python train.py --train_examples=184686 --spec_augment=false --loss="sigmoid" --text_encoder_fused_qkv=false --text_encoder_bias="all" --lr=0.0053 --batch_size=64
Rows from block 8 of the audio encoder, named by matrix and row number. Each number is 128 + 24 x the weight over its row's rms, rounded and kept within 0 to 255. All counts start at 0. Numbers have three digits each. After the name is the row's rms in percent of the matrix's.
# pw: pointwise conv (encoder.blocks.8.pw.weight, 128x128x1x1), inputs 0-127
pw.19 104:165139132144146129126154187123099146169114127127144113092129151157142134154099102142134092135106123114107159164126097116114098143141142091138135097140143161182170126130112138117180134112133117139146125108117108153131188139147133132119127161141064122115145166127179142104145119137112108139119149101160149126119097095122147110128194106115162079099124118124076125092105150128130119108118
pw.20 099:128134158137162150151139162123137175159122149124110124113114104150126125113126121142178088109145095120105134122163104100097118112112128143091123138133095142093103153132081126152065123167101098144111110105160103117101126117136142105156155111107146123161127131130149129161090101148129135093103120163157112114138111093150098137096133180142118120135135133144106197087168142106166134086126
pw.21 091:119108131169164103143139145143072124116125136098108104108091121138110131152082134107112106135093131129114123119151144188141120135104134145122099113096112124082170150144135091135121097098126089080077119109114129120153120166117113134121112132092139146109125151103125118150105101101075141114118116164103105155102087130108134093167119078133099144131143153163128117168166125092101148143116
pw.22 098:134097107099113105115136099108143128119150139140140128177075127105109141088114136134116121112109119112093116111132127104120155097085155092128107092105131107132188118129123087120117152134117129142107178133160073123120144105151119132162161134110113180131093146107066159123172122119097109121117095096143135112137113140081122143144174160130127105161100113145136139130162144125170140143167
pw.23 093:147094118141185111131120144142122154097134151127119122140110110132128109123093126103160090136123113129126109127113156157124120131086118102161104152141102108132102157100167112112099122080084103131141118177138133159174122124131185136122116106102132180150109098150128141095114094161116112065126145118073105132108136125130103127114103129150116106138132121143130116096113096133186144174081
pw.24 099:114162150125110100124171140152117120155100126135110143135129119149121128148121122169155136131165151142162101115133123104138128178156127156165097177124139142118135135120157141137105136134163090137171128124156146103124145131102114190170109110146123141178090081163121109068133134134116092156127143119101126161109151093097150157130081101140168094163114093142109138121129095146156114127127
pw.25 102:122187124178109154118098135118107101116140128139149089099122084104112129149121117107131112125110126114146125151120092110131139149126148133119137101106144127128104134176128122132167113177119116159191125156110110116130152141116102082138139093095103096164122167107130087174135110124142107128114118161115159162129139129119174141074187112152092136127080150123139134102158166132143136144112
pw.26 100:091154083102128129140105145076174126111113130114149170171142113110138133163112140121098096139107106106111109064101103100130126136108130113138097121099119091077098106087139149150156105114107085139127150131085105072135133097142118149101164105100149120124123105081111163141129087159094128155122134108130151137144150104126135110152125184107114114123139105117112109120107119119139127107146
pw.27 097:126075178140133127107101106139123148115137135123125125106163101098138085138130124126131113113091105122109100098123145139140109108166126120108141120094123093115150107128145099113085134137119180115137148141130129195133175127152118115104106178170110155084125134165143124152103111154128135128139142173098129190111126132140141159104143184112127121107200134114120159133109131096135144106119
pw.28 102:096086100127134135095147099156200117099139134124125109129119131169084091154130140122137147135137141130152129169131173108108080116163106167118129137135116108136144121117094166151206121148113166133104145130090128160108099155101142127135128133157114110137137167095128155098169114096133149120101110093105116110131145179132125089133124137129122135096144137095137130124145124110163090158124
pw.29 102:181120136095116116133134157123119094118082141148122075108136104112122125119084126157128128136140127129166199146154066112132130132100148106116088145115100137164180143149146130144143144134157080114084125118086147147124107084113135094146115167098109146140093129127132144128175110142166121115114141153129148135133153151128092128144128125104120093162084135117142147101120150155089132114146
pw.30 100:120122159143114140141163112161110147079102115113112119104147145161107098084150154114104101113125161201122132151155140161120141156160128139149087080148102121144090112177137098117137131167106108143152102170150162148101122124124115107152159151099127089154143094126102139055143125131117124144136128119117109158157132144161169154115136128102119125141148105147131123114103154149095146120133
pw.31 095:136112147106116115086140139100114147132112150155141058144104123132079103117114165124122102129168086153120142112125097164104133173154117152099105110160087124151123099115090117107108130102127076099151129122148113135161137113154170123093130131110130113142123136137082156124100131153136168120126137119135127116103158113137191095128117131107147109113112154126111190125093108152160151170126
pw.32 108:130219134146121132132119139140128098108043147141150128092135132140099128126134103100129130096134162088144114132146117113081132124106132145147124121170159129111118127090131130130113141162101119145090133170128130124146111162141119184107126125112137135178100114101117141127121105125097129123109091162092119113136113115131143090100100159152107145165096112125141133102092148134119067111105
pw.33 093:121109157125111121096127166102122101120139159086126126107140133147124139130124124126161108123156133124137122129109133117105133130166128141150112125113127117062116131137122124121148112141139139100135165111138105178138088120100131108105082102110146121102126103132090131134137142130144125130139138112081140174208144134189170087107127127107080122151112101126116077169185136135106188146103
pw.34 109:126115118148105143154102165106100113137134124167095106129111140114145130110115137166153099116198110153098111145131103136148145090167131130141126167152146119133117129132204125105157105109175082125107135161096154096145137114136126113175138161144095165121122122127157111141133127111096172109109171070083143140146131151124127161142100104114139105150112118134140097149126124115124159120160
pw.35 096:141131158158174162115098099141071193115155113109116129133147075090112088091140109152125141139126120117113101108185142142164103135127104121161162167125098113132181148133137114167122118075142121130129111117105127150108127121127107165162092103099125129121153125102147142102131097106123158129133130116140128126105123150144169106148152121112111119099089111099105113178107127121118134163105
pw.36 104:151056096088121133132144130122156105092148173100126121122084089095145167123150142143063120102123150084118135113136131139107121170133075113168152144135139122115146176135119153135126129090168143132133124130135141154100148188147134131147117097155110150105126159083121139137122127121105113125129142108087127095129128153099111153153156144086131115128123139144111103122117159160166105114137
pw.37 099:146134147129146152112086127162096114093098110108195130118141151107140099147092108144106162144120106125154116135138125159095120127121114140081174127131105160117133167146169131129150122152115111102126135118091151103119125132109114140163084089154151144142124139169138108130149126105092132136162104119113130131117105128146203092119096136120101200120124109155162117147131135148103092166119
pw.38 099:093085159128128160108100126152135110138130138191138151147118141173122134092117103120077122126101098133131132118137104165162144145148161106156103157088104103133106147150107121212089144127099100112126129143126126123128123119131117134128117105158129142130101130145173099148112111137140113100151127200121121173133155114151092148133121154129120117150091151133134112121104158094098087146105
pw.39 084:091147100134075141112107110146124120131147155164139203127138123125179107115126120102125113110126145120127135133141133144124121121115096110106145119123094168168122093156137097086134101105139151125105092136093140146158113099172194117134120145172158144148129120139149129089141127140130082102110153138124110127163147114087142099140092119151160122095128190112144160134143096113099116127147
pw.40 104:118130101120122124140149137150170133133108088082091143113092106135094132108119128105155130102108085126112147180151100139120144097150129139094098151126129129125131146138094158164130131107112137122107118132141119108130128131089177112117107097090094156114138093090117134146154115066100126116127128140103102108105128120133108110156103089098090148093166107155159068087170124108108104117101
pw.41 099:138119163143178123123098111125094119122123121133112117126100185146131135106118112112104123086152102106142092119140215109107168138108125144138128076106110111106153148147104168160097121102118133113103176152112104148116145108139125158122146119146097097170123107132125123124132107172090117099105113111132121133110104144123121152145146143097122175121146126107094122106073178096117100121120
pw.42 104:103114160086126137118118118113115167122157130145117115129093087090137127128141123133161118139121133139105113125083142164170120139109114101174101135126157116159117118160071128132114106115153122110151091149155112212123123109148149177157116150111149103094118120149128120143119126162126127145163122141149124141140113121106115154144145172210147124096159098129090122109143119152100098107129
pw.43 104:132122128125119153150144119163117139146102131160128110163079123106075124114143116134188154114126100107102175111146136137127097107094138130109114108083138131136153131126170151119115110108107066155103134144112107100140103164119144097119101153131174103150163097129122107133129096128081118103122116132099116105155182123169151127130158129125178155163098126117118086108101109137159157112128
pw.44 106:146129116196126134109154147118143148114139138155163159131155103112151130093103164118157120133137185139109129128129129128108130122097080118148142121125116115112100153119114067135129133111107136162125119085112094164161128136135128088095148092149146108131188141134116147129147122154114127104155134113102090101122135127167163141098156098130129152112102137152096128090142195156075110112132
pw.45 097:116192165125144125177141128084094115105130102171157125104159150118144143135136098101127113121105124122113136157121111107120112143111084123094108117187173121145161111165091131115107116158097098107080154161120114132132149125107135110134136104113134139109130155098136110165105094129151119140109175180123142149172111104145070145110108105118158143158128131109133111092131128115140122093133
pw.46 111:133089122118107105115126159090104130140096126155135154115115123131108133113145166148124100127118134148120114144114093134129131122130175149116183136138085109148099125110149086168110084055089137076093118118164128065111133090105115120135135119183120108135125145122115132094149154123072138112132168137148124128145139110118128175139117108116154137131169129120126158114120153131133181136162
pw.47 105:111140089109120133108156093153154108109166114123135130193137154163127131157173091105162144118124065151107141169101077108143106130112146106131157111122147161119145123124084143146158115123115113129120141106130124141098097154149102087130109132142093111131169122158129122118099110139108129132128116117144149115145095137154102181108107113134109104095162133179148138129106203119127141124137
pw.48 106:124115084101094123122142109115146117142134136097142114116086120139154157100118126104088123151098137092126110125066114110128121115125136104146139117125113159124147077122144147099130117072109165108097144105112116123127203140128086130111121092066148089093125170148074114141100160114121143140120144148117149128104083135108161144105127138131142157099110114135120162143111110147174144110129
pw.49 097:099119118086116098138127135154094116085192142122127109129115137151157099158088117134097094099110102092099139139119166134107089105118122120103131147108133120102116147137150142147115103112129104127103141117097128093086115135122119093137156116123114176140129106094131116145132143107185161130157107149157142168125110112096132120128130095137095107107090134160122121136190118127069179146152
pw.50 101:136159151129106104129159133138124112095070098131146115110112134129121155085138109125175131153108095132140123116150112118118131117161131096129122111134135137085135095134110134141139125072122116129080122127121116106121149126160105160131090128129138089114116133106113089140140138138098103134127106110158135119127127140190228150151111124121132177142087123103060104185123127141133124143116
pw.51 099:168124149126114112163134130115097134103137121122144154166163161098098139158095177098081136136102119142172084143141131122135137106128113123119082143122120108139090114143129133153154109139111124156120120133118093096178115111129107096119114146138172094109146132128161114141118150120087134116101140099123120160129155119182127107190132105124140125126110087109120118163122102208130143164148
pw.52 088:144136126087112153094155112115099086114101140170095172093141161144138080111102106123122119133102146098125077133148133141129096114081135126087139124107098152161131125103126182170128084069102120124132129102130120149121144112134139111085110138181095133134136128156137175175128105167151112149113111120114104146123139134151125072151140126104142130114119124115164118150131121141156115150150
pw.53 094:128112119102083136127117117108121143136121156191125168152119116146214138085119112163146130151106148158154110178184124138124122121156137097135132133138138135098127132085192111080145138096116123171108134169158120128104128126101098104117135164160126137117169164156136127134097137115165125120114125169156135126135132153130113128137131121105150086119116127134123112123128153177163131127150
pw.54 108:155121166108176101143153113128124128113119148153173128148168124119112123153098125172152134142092086110102098155147119125126115132114123140122113171139110142117141105162137136113139106121087127120120133127168088099132144140109093080131139168142112143124154120092104122132109123167154091081106089126107109141112117121096182113064111070152072137123118145117095144136112130132142140099148
pw.55 090:123176077153124140148126119157106121133149147101099110092139135137077099122147204127099136108118169107139123142084131157104101122151117089144138126104104121149162163087116153156151145145134111146098139084103143151088105109139157098133158142121131099125170151151156152154180119149148141109172112149124131126090097141131154103137147172118119108120114123097110120131107120132138114100116
pw.56 105:106118091133139132075109115110118078148176130133140141134137163132153141144092171097105112123174166183094108129117132126079171142098107102124131138114103108132128160124096121145135141103126139164108139135099125170115098139119127169178134122171163116154180164123135165113117133097081152140079114129134114130152164126114118137126141162120129166139157125145129122113161132155140137142111
pw.57 108:111125104173107104110106140141119106162130142068132124139099125100116079108111121129140081101111144110100077143095156130106090105116135149131099117119184141111125188142101136106116135132139122112104101091144152083159140164126100162150122119093151144092149119133154123144128123132106091106099127123118102131122144134093129135154114099159099106113111162112110203130154123123112154107119
pw.58 112:130073213099050129138126109100134130147103144125116113138121167145123115108163131150126131101132187138143127109128118137122170165120146105165114132115133127101143137122157159158128107100126110128186102131107131183150162132119104178163104125157122135133164112106119135113135120139128162125134091130103116129148136142117169111087117162091152101123135096106116136149129110106146123122133
pw.59 095:109141151154116146110100111118098119120160136126138110163109153144119111122163115116113105184109103113062124119108125106135168138127153140150187129102119136150130123163132126134127097145122152130087143159142115072110153106131128122111170105133106097125164133119132121080086129095137193115145176087104098107164165123151121088154154092137128125134135124111139120152069127136125132125116
pw.60 107:113115135109157130113123120105089160120095111164158088135123148122097122129097104144107135117190148114098098135134104151088109130122131152128174131118122131101116162126140135133091134140116161149153122132163090091107133159092117149158117148085107128116128160110122097090118164098128112105120106118144127099115073182120105089150150157135128149111122121121102144126129135136128138221109
pw.61 089:159132155152105150084120109101104112120097169123124070131125156116091115128133115095139099143124131126139117167132104159113113130098117163109135139121163158126148113150104111107082102120126157088104134164121133131125108137176144139113171107114104138122109120147162146166121155149144118120097142145120109118097107129086091136108191215114158108136112143108126107134119101135135142177120
pw.62 110:111134113129149118132143128119167112138107117153127126113088109118048129128161116081113112103124153114138146204108142134151144131096104144117135088150081086120102125127126146100101100093121118132116115124168149125177102108125173131097145159064121119137106125138136157140129132094156109131118140123111117113156102103113111157150121109125094087084166106125135159149139119119100102110156
pw.63 100:115104128190136147088094143114102182157141123138140108121155110125114140130125129115111162124125138076096143115157116136127132071144135165129135108108118107096108083117106125151134145133114102102125109093116145071121118198119141118120127109149105125134133085138132100138174122171155110130123108113182160122144132123099168091142100105123116150144107122104124131131122169189156141145117
pw.64 098:115087124111153129131125105097154060158124108123153116152117090128133147114137157128130121114114094126088121138116104118148138123130107153099115135126118176154132165164142116148107131093153115156183147119151124157196122111176127109141150135118158135109080164083126102167130132099139116132120141124113114186111108120131139135140107127111089120083143178098099117136107126135178102129146
pw.65 090:107133097134125142177100111153167132125105108115108208165116120106113138150103130119122098090159130166151141138115140075124116124106142111135118115144077151121074142126104116116127122137136140128103127161108106165127130138098118139095148097039141099092130140108103102109137106105158124139110105138134133105110125088144119126135130106147102118109150159122145104112117116116148127161197
pw.66 089:076113149108144179133113107128133143146113143127157110163097116139101128175118162137145125127109149140131082118141133065122161148110132107090123145119116133126110145161104116126120147149143111121107143114132158116140133132094159123166171138111121107147161108123106140112129135139123126122132147104106178143090107125146172107120153195148108102095063183128107152127137115145058128130127
pw.67 103:091134141149119152117085126140135122158146113099139146147125092144138153093137080093107207114116079130104132107113128135116138184103076132131151125082107136105135163141153109124107098151125147167131115091105149152135086096137127114116112152156152130112132141130081133110069150118072164149118136133110122125121166115118103140141120127134131141139164124092090154112163137106123148127127
pw.68 100:122134145130147107110107103158134135095188128165137174118123104111170117153095131121160122120099152114115128189090157129147103109108107161113124117132113129150117105099121117118115106165120091088079138123107093137106108099097137134173107112163121150105137113124085118118148099106184105108119116111124095132096139115084136156118112113127086097150113088110138157176104116126112103138146
pw.69 102:115174098117110157131152143174126113085143141125178104131137139120124124125165104148124123151101122097090103117139135108111129123123115080123168137153136136126109135130096122147098087161127140122122150119124144104092153155123117095093122110096111099120124124074122130135113122150137135114188147126130123165117095139086135122177135193197105143136103114149139095105122112086077144127112
pw.70 103:112113101119116153098117091144083095124119132177141134125157095153124136058108160141089113089142124169080131111137090139127139134109145104157153167100129123123155121117091116132119118118125149163155136135168116141154148158141102088184142099141092112109161129100123106181168091107129121135103091150114147137117117133112120126086133143115108111117100086116135143124119161140132153136163
pw.71 097:106107107131111125110135126108165171134106170109109099112088164166181180138117123172112154132134105135141086120124139082110135118148145091190122095176142152138092107128110119161169116154122141140109111104107125137099118139130125155126132080155143079125116147098143104139121145134140137159144109129105135115171088126145137084124166135145091123135102139094120155145125108118142090153119
pw.72 094:124137154143108121131118126138181123152134102062153106120084102139182111128145120187136143130091076103114141131138096104082152107177121119137090121139146141079128089161136130144124125123095127114132121115157116130121114149131122088127131115102105130167141117143132108116139133151153143110121147087117115142103075116164102102102142117129162128147122162129101145079169163159101155112112
pw.73 104:135145172117113145103149092115162125110157152138109136141206108123162116105153156130104099103173114146103117081099121103120123121105142136083097116082134139118141120138149172164120154081125110150107161107149136053117113155119141135126129137189102110102110117128123155104148108158121096149145120127150123116119083108095122132115104131137164125149136144136115124128135132082124154100120
pw.74 098:139137143112170116133152125110112127122161128084133145149154130170118128167124173138204164112100123063160127155136117125134146142118125094113129122160111122153165119086131159122143152109146115152150119133173141124113142142127131152142121106147155125132109130118120157148119102119141122138132143179115170112111182128143142158131148139126104162140138125163152176165178159075162100123107
pw.75 093:124125128149103140096139115155047096114119140174121198134143121104123100129150154137117118137146139119140160113163093095137136133102124113111085120130085129153146141102149102099146102149095125113091115149151124173137104135135104114129108139088132144118130119119100145143126088115143102104120143164132112122158149148126135133088107206124123156136188105109097121106123120142090098151129
pw.76 098:123126144113102142117130112096112086139151157176125173121095106148122185118138111134103121134100152101098113125110130180119120118106125103061170122122114141078161152105147132125114125111120098131130130097086129133123120104115125103111170125085120105139163118146065135136134134140091124180125156130107102164146107123142075146138122131117098143151117143146126125088105113082133125156090
pw.77 098:142154104168090125118118109117169133123088123125092075118110161086134097164143142105148095125192103082150185075164121122130111115119090092166107110129179099130120131110124129131155157100111114146144157136149149149097122143113136128124121152135086150130119103156153145152115108092125104169120136138116120129148099094105126142098124124127155120136139124119104133107163172123142096112148
pw.78 098:153159121134141097135157148150109069113118135109138099089110096137158106173164152129122082094095105147114095157101118135188107153133136123126104089160123088098163147127118148151106111150133140105140120160126164147121119132122142131101168135145126176146122135142118131131087136109100169082101094129181124114145137107094151145135115157139104109111146102146143141144118139119144074157136
pw.79 101:119111095183107124112144147080146089101116120132087104160096130121111133120103135107100107122113131153131114167143139150117179147193134129141143139112126137112140179103150124142154104175105092109129129150105156108135073101109116098125142109179115129116128115116122129110138116141123161150144158103104160115163156140091128140136112160127163153129075123130083125121117113151192130110139
pw.80 103:095087182159116113157111143117164088123100137134088123124119119164174105167119122142117116146119116140114126119126133070103114120151124124161074142109100116102142109143180096175155089137140116080101148127161157146118087133108153155089117115117122106136139154139110123142121124100115157106127120108130106128106114138106132114143103098151074138143062147113124129154141102155149094131119
pw.81 107:131123108149176134145131178103151130128148126139128158116119148107162109130087125124135143178124100118144141132136102124125104121205119107124100152122133114136183105122120130111149120155092142106194140113128122148145109124076145165096128165086109130124119114128128109110106092112149166194113112105159131110107109137102131098159107136132077123104166137135136098164111160124124101108108
pw.82 102:069132134099104085098146114112172120094112127151148094129093157152153150082093130143171103140122135172137097144145138114114122125121143132143159149148145095069146145103125130140142102069137113142106140165129134150135073117140120110159090137173100168143137129116085103133155150109155098160106136143094101113111164119124131114128118099156135140116135127155153112101111128113139113162108
pw.83 100:155125138131128110114176206112151133123129155116138130137120142106097094153149145139118151144119086121128117093137107129104110111133175091127135129111110111132130112124137164122103166155225123131142177138134103097117129116122136126138079145145156122107107149081100086097097117126142139167127104136118121112122140106142139124134140122105145161156131105130160113091146093191142122112106
pw.84 086:097181092094141131118109150152099167125142099112100126144113116121129134135100120131099097095194085117110121108135127088155106131098130146135129119137129150161091107140136109129097124160122126105120140118147126144144129087148133093160104119119147126154105126160140149155111109146108126162102102199148169148126118140148129137107114092123095117098113102134110139165080181089079121123149
pw.85 094:137150105120109094130136079127141138146162118107151106113122090147141135126109122083140145167122111124124108099135095128133085108101165146128166137110105097131143160133094119146121151120105104081149147138123083089137144183102136127136165145120096139154157083098153109104114070105131106136189162094144125129133143087173101130086182110142131139107136143121134125099111132135110123112123
pw.86 109:122156120152076117095155130214147159123056127089114119104132139155111125186146135113106139128144115100098130123103134106106093122159125152131114116145110118121126130134101145135091127168159120153082123145149126121110132130140130118117128152194153134140119169131120124166097134143085158132093126133093100151143146134135185145102133130120123153141134139135141141152069120118151121123155
pw.87 100:139138158120105171143154138164133096149145118137159118145139098125118131120127119111130119118123130173162113130106123114146109157140126101179138131134081188124125105113139162130151118135087093125181169144129127108119139121147111143131124149119126136158090142191138117131136112164086133162102114140123138095086102160133171148128166143115130087121079127130153109216153126106130118135128
pw.88 098:102139121097088173114097097165085149125113139165115115143109141124123084070151137115117124142160138116102109144149125113104157109146137113131174120095139111126093108107086145135120155106182088113140087117110123153109079133130095136149101113103147090139137145144110119149129131142085134125092164164138129108124144107130097085128160116164116102116091118149105092118155139101089095141135
pw.89 100:123145118133086125114122130173139134117133136127136137176116129117130148119150120096112095092112112092133107110108083090078085072135116116144161115163126100129159116128107119159161114139154135143137110115129129121118133148100175085156104095140142108133098101103114160166165157152119149117164146134178135137144112162115116124123128108122104103103121101045113131138097156116098131153158
pw.90 102:140154107123101122126114133090091115126127129149117121101111106116124123113109118207099107129164096137129185111129100146145138137160162157107194083186122139138106109111110114101115122169150141145104125177119129134108105159123109094102144129161106131141107117109106120085147138184156116118155128107082135131151138100107127159134101169133117100148109119101166119120121134110135158131150
pw.91 100:118111131140148120139149140168118107082144112172126130093109149147119140138126152139113109110101108106110103112122118113130125115090110151108115118103129135111135116087137127160105150160120123088084125109114137113123127126138176185103106119109106168124106128106127131180093101130093109138083152206089139110122080125111111086115129126124118170115110093204111104116140113130096131149126
pw.92 098:143119120151122082095168091128107116123163118144082171154103168103159159090136133139113136108171143109109109143128144062168133133149154131148085176130090134159086151122162143179136092116148137176115120156128135153133161142141111121138147128151170093105097141137115147142128153130151126136134164132107121130108126113139173131155153169136156129131146138131132131124101120108137138173102
pw.93 104:106143117135152116135112134152111124163123131147103152117140135144151097115077133130062173118122152111134141162084117147118155141122144155131123147104122120126113076096134126151134128137125135083128089092147107113133130138139144137139123117131135058099111168125073111181128128100187110103105128113126097154132141142089107135191137140097129178178144118123146157117114161107132128115132
pw.94 091:106105109127117104137080135129156099111087106115107119144104161154102119127121160134101150140148179128144100151154105162113167150145205116114140134138113181103124126123154160119105130126130092084127144118158115142138130119178123167134100192135144115132164150122117129102112149158137120105114170112149170142128181151126106127163131112128160112116144153140097171136146164120138131107118
pw.95 101:135136128154113124117108125129106097080124118137116136108146088141121138116136136109156127104132133129097122132139165167119102137139149115137106126134136114130088103180166109135114125093098139124157110121148139102136146086126113118080134122075138115161134158123140138071099125188127117184104119124111136129103184119141109077096131126121132115155108118132115064144161150129045128148114
pw.96 107:151133158130113142108092137141121123143083115146124081162125116095114117098110086123124120135121141125092192145141141176137139129164161128142126130141110140169062088158177170124118094108134161163136117137134131128093123100113159180150128150123123144154142138099150129108088123153106147128176100135123147110137110132154144130117092154104128103190112118133110119114113139086131167125134
pw.97 095:103147165196119146092151131133119118100083129114133109111094113117203135164129107131149132120132155107132103088138141125171168151142099114150122127134133114094112140158102101116131104113131117162076126154131121141113140141138146155104139133136177129094176109152117083140148152126128113118134140129116128190145102078102104137146135128120097101114150129125163105128140104113064136125108
pw.98 111:098124088111141116122088117101159114160157121185149123109096085117175119106157127120122123140121103152117139128098125145140142150170120112158103155134116142112127128118156132108124125145146129122093105141147093115109083190091138072159125119119108134121099138136105087123073150135086141129177099124134121165114059142153125127102112147097120130140165139128109135095126111106139145108162
pw.99 105:090145131133120090117106145122166104108110128136121138144128197119100118125140090148130111103156128153139116128133133122163126095147171115144111147109071100116087108162142150113122138108115142132106089122124124131102177112114105209183145099114166120156133140132087117146113117076118107117117132123112122105124146122133144125134114112134097120126107157112087102121177129143154195141139
pw.100 095:115089152162110123093147124133122088130113134135099116127136099156098133132101147141139097124157132101149095120127157162120131135165125091108117127122143114152121143134178108131151140153147124151145107122118125140150146120163138108095117106129174125113115079133117099163091132100110114149103118140244127137119149182153141122099138153110091099130111119150118091111089130114132172125101
pw.101 095:109114126177115136143100154117123132144080097146164110086105183142120120161158133112129118093135169126079115077094117111159095139126174113163148112124158127133124139136135172161150109132091148142121108105134115083107181155161117149136128105133077156115183161107123119149166113139117168106142126178116132122139146126131100142113162105151146126116120101115120119106130146127130105140139
pw.102 109:125176188119098134161080115146130098138142116166092147105125135160131131145132098128079119147153139102117111136145102158153129146112147143148134141182131108145143091072154125155127121092097107149105145122107118140119150134146087140183139123093125100113154106166112103109115096118122116111134154136113159129106158123149082157142126112139174072125110138108094134129131094102156149108139
pw.103 104:095117130136118137111117138126102113137150122166093110105171088171188203129175117114117102110101134140123075161127156118129112141091139127164113136132166118136158163149107152113116107106130099142103119122101156148140156145108133148105131088102128104120107148126171120093123163179099127123114162112152121128127136144104113085103118136132107118076090130141153146143154112103140095123111
pw.104 102:090148160141141128121154099105115181141151153123118128095173118150106113100158095111123079128117130109128142136141110140122142157146124138136144107095130184158135146120123132124194141122161112092097120139105116145106131119114127143161122143154185119134091111109155152157126164112107121077103135127136125114137121138089164157108134098148171154147183087099104104124082115118150125160139
pw.105 102:139096142153105130118160104143095108127090100183136137143119093092142113153134099112108164112128108102089098108107122122117136116150152136109094121110155103107146139141094123157089103072120167145165121150111137094095143142134120064122150139112110139111125152141138125163109112143119088121125143151157108167144109131081098109133149066191098142114156130121161115105133105140112126127116
pw.106 097:166137128121122136078145123135096137133114107121143120118108146137123140141150107108130104143159136110160122109103104117078122123156118113103099166122122156123130126088117160121117125158177148123122103115129118099160151087128134172169134133120077128105148146096135143061132129135099108135170119136125073152091144120138146094119086159168109168118136097112121138143166085127078092087126
pw.107 101:106128071149166106101147159135102178119156104127125144097115118114136143148122113141138106138120131120109111121133153165155119102139138108132149132159142118103176116089125092139125125123100147123136132143181120188146114134206132142133186128108115138111121160089091116165102144111180163117115117110146128110146137148133131085128164127155135151121093144157133135150165135128149143177154
pw.108 094:102121080137133133128162116116091148140096155125160099080119143145098120148135130134121145095131135162161089113130124143152134164136167151153113105126126166134162154088110109161098109203111143123135137107116151134102128126120124122140163083117103138121161157153130143140154117161103107143133136177138113112107083087146166156085151132161114108179164103145118130132110141090123130106127
pw.109 108:175148124150115111125075097140166121104146129089144100113141138147108158124130136147155116131125115141078158110085151115139130116134084091119127123135137132117125082161099141108163118085116128209118122121135118155130108115102125090139101180194135143111120143107149162138137086102149117119131131129120139128140141159124132152116140174131151100107134098122143146139112169176177127113111
pw.110 110:181110126119079151128098094094146132104143148087114086121132119128107119102144131061164131111114118139163118130099121128163124137122133139124087098118125112147199152122176113128138126100126155113114115107160122161116131132097090151139158154139092132163119110143148088078129126145141111150126127138117077149130128153153129118136137154154108096113146106120123083167132159149135071135116
pw.111 103:098121094177134087114127137117117131142117163130100103100140187129146115116089174114104182115105181090132132162114133146155160145141120141095146123127153108098171125138122113115134129104112134072089111119090071103126135124127151132125127113114145066092133121135168106130127120101116160092134105132145134154129163132153111136106136124106149122170118110150107140143090176151124150126138
pw.112 106:116125118121151147131144107167110166136152173110107100116106115101115139111159140131099114144124156116116084135161120135152171141102122150102141137115118132139119096093137103139123136128159122116133157087094119145100108150124135232147129138102148104093140120102122143129101129105145127127152098160111129135128097127111146137137123135143110151127123106069182094151072131099065103113113
pw.113 098:123097134143144178139112123112153136096090121179132086183095116188152090126119115111147110107110117068139095100084145123117150129107112107095150116137099081127137107083074088145103128125134126114095121126099119149177082108130113094109137118121125094117137094144115119108126148140118138155140126107101097136124132118123136177110126138125100154132115122135105132107145160076112121130121
pw.114 098:107116089178140105124138137126120143149125154120178124129119125117129136086102149132188125193107099131124179131198146121120100091127099162159094108110129131127152111142126148123134125107154083124176120164116113120158128140105126124101114124119159130124104067129112117135113161145112141126089122091112112140094109135114123128091175121155146133167123156112093115138177138104125151137130
pw.115 110:091115167151122107140108125128117155161154102143105145139129143168149131070121106123096143141120122119150157176140131125111141113079184140138106112107140120141146151089188064142140113110105137112144152132159163093117115151122106122115123090154102116101082055105096131125113141122120117112147133157124117144121124119140150097138108099138127130120197153127151136128107130143145144135167
pw.116 093:126105101129113126107098151171077105130118112122112146078126144128154105138131108116144108123131122060108106124153118128150160146097122092110141144081078130124092085122116123131106131157108130150108109170122125143126175144097143178125122120119143127104113073119105099127119127212155169102164146130109120127119150127116163139108127118125123116123075143106099104101148112121139151158137
pw.117 107:155158127111114111132144123114135123146159134167121178096138110135165142143137099101057103121119119133116113163100112133125132129108130120118108108108121099151201120129119124117152167185185125116148142082152108139128139111107101158120169129084086134122115116105121094109122096124094121126143137165099179100139069112122089127112141099110164145127133147121101150117144126122132120095141
pw.118 094:103127147100098099136153117141088104115122175122152088100116132136138097110137082136149114195137168120160083143098125144114134088111154167130115162152093110132126131130092142129118103113118177143118156106111124170143131122137151142156115133126170083092129139141078098133110120139130126077141147139131136138159125097131148136158103136116115165117119086110131105149163135110108065129105
pw.119 099:122098156134098132120140122100150115154149170162112128114102138126153138151132105103185169119124109175202162123095148152131119121143150125147108110132128112162143106078112098140088121154128140122095134120115127094117127109126111148111138125161151137133102139104167130118109104114107109117133134140138108095127186131158102113141158119092103181189125130139155131182143160131152108113089
pw.120 096:097162107140135139135156144132100133105100080086109122120129147128103113122141105148090145099134167140125112086070099135159136108186131121136188110163158107151157128127155089126111097150113119147155152124146104096135103126141112132130141125136108120094130094141130167152123139148093131125107110103123167132129113087136117110143156137128080131115075083114104102077112155094101110131147
pw.121 098:109113160159105125116165115169140142121129121138180113136140111108111116108117085130097116120141126082111120117103113131073117104156085126095098119135133126087142110090107126151119157113091124168112106111114112134108119145132163203136141116116128074135093142146107133169192120134111108104156154178132116110126105118109103127135131123113112154124145138093133138100094175161105151112151
pw.122 092:113142113093121125119140117141140116172115109145144115122111120146109117087126186114160129144154120192150109147146110154138130137165167114105131141147117114150140135090103080137114129158159097175118144114071125116113120109120118099120113105115125115105108106135117152108138148095107117143186163122114158175119108118089145150120141125115148124124065166111086113106144109115148195149142
pw.123 096:174155133118117118135155126111139126101117111142129058106122109121137082182098149098126148129124130090145137138156122108139145131115132196127136148095187115157121122151160166084116141151143127128117111158127100165106111112133125107124178134110090136082116157137164134149112091152093102112115152159112150156115126140123099157162119091136180146153112115105112151111129127154115103115112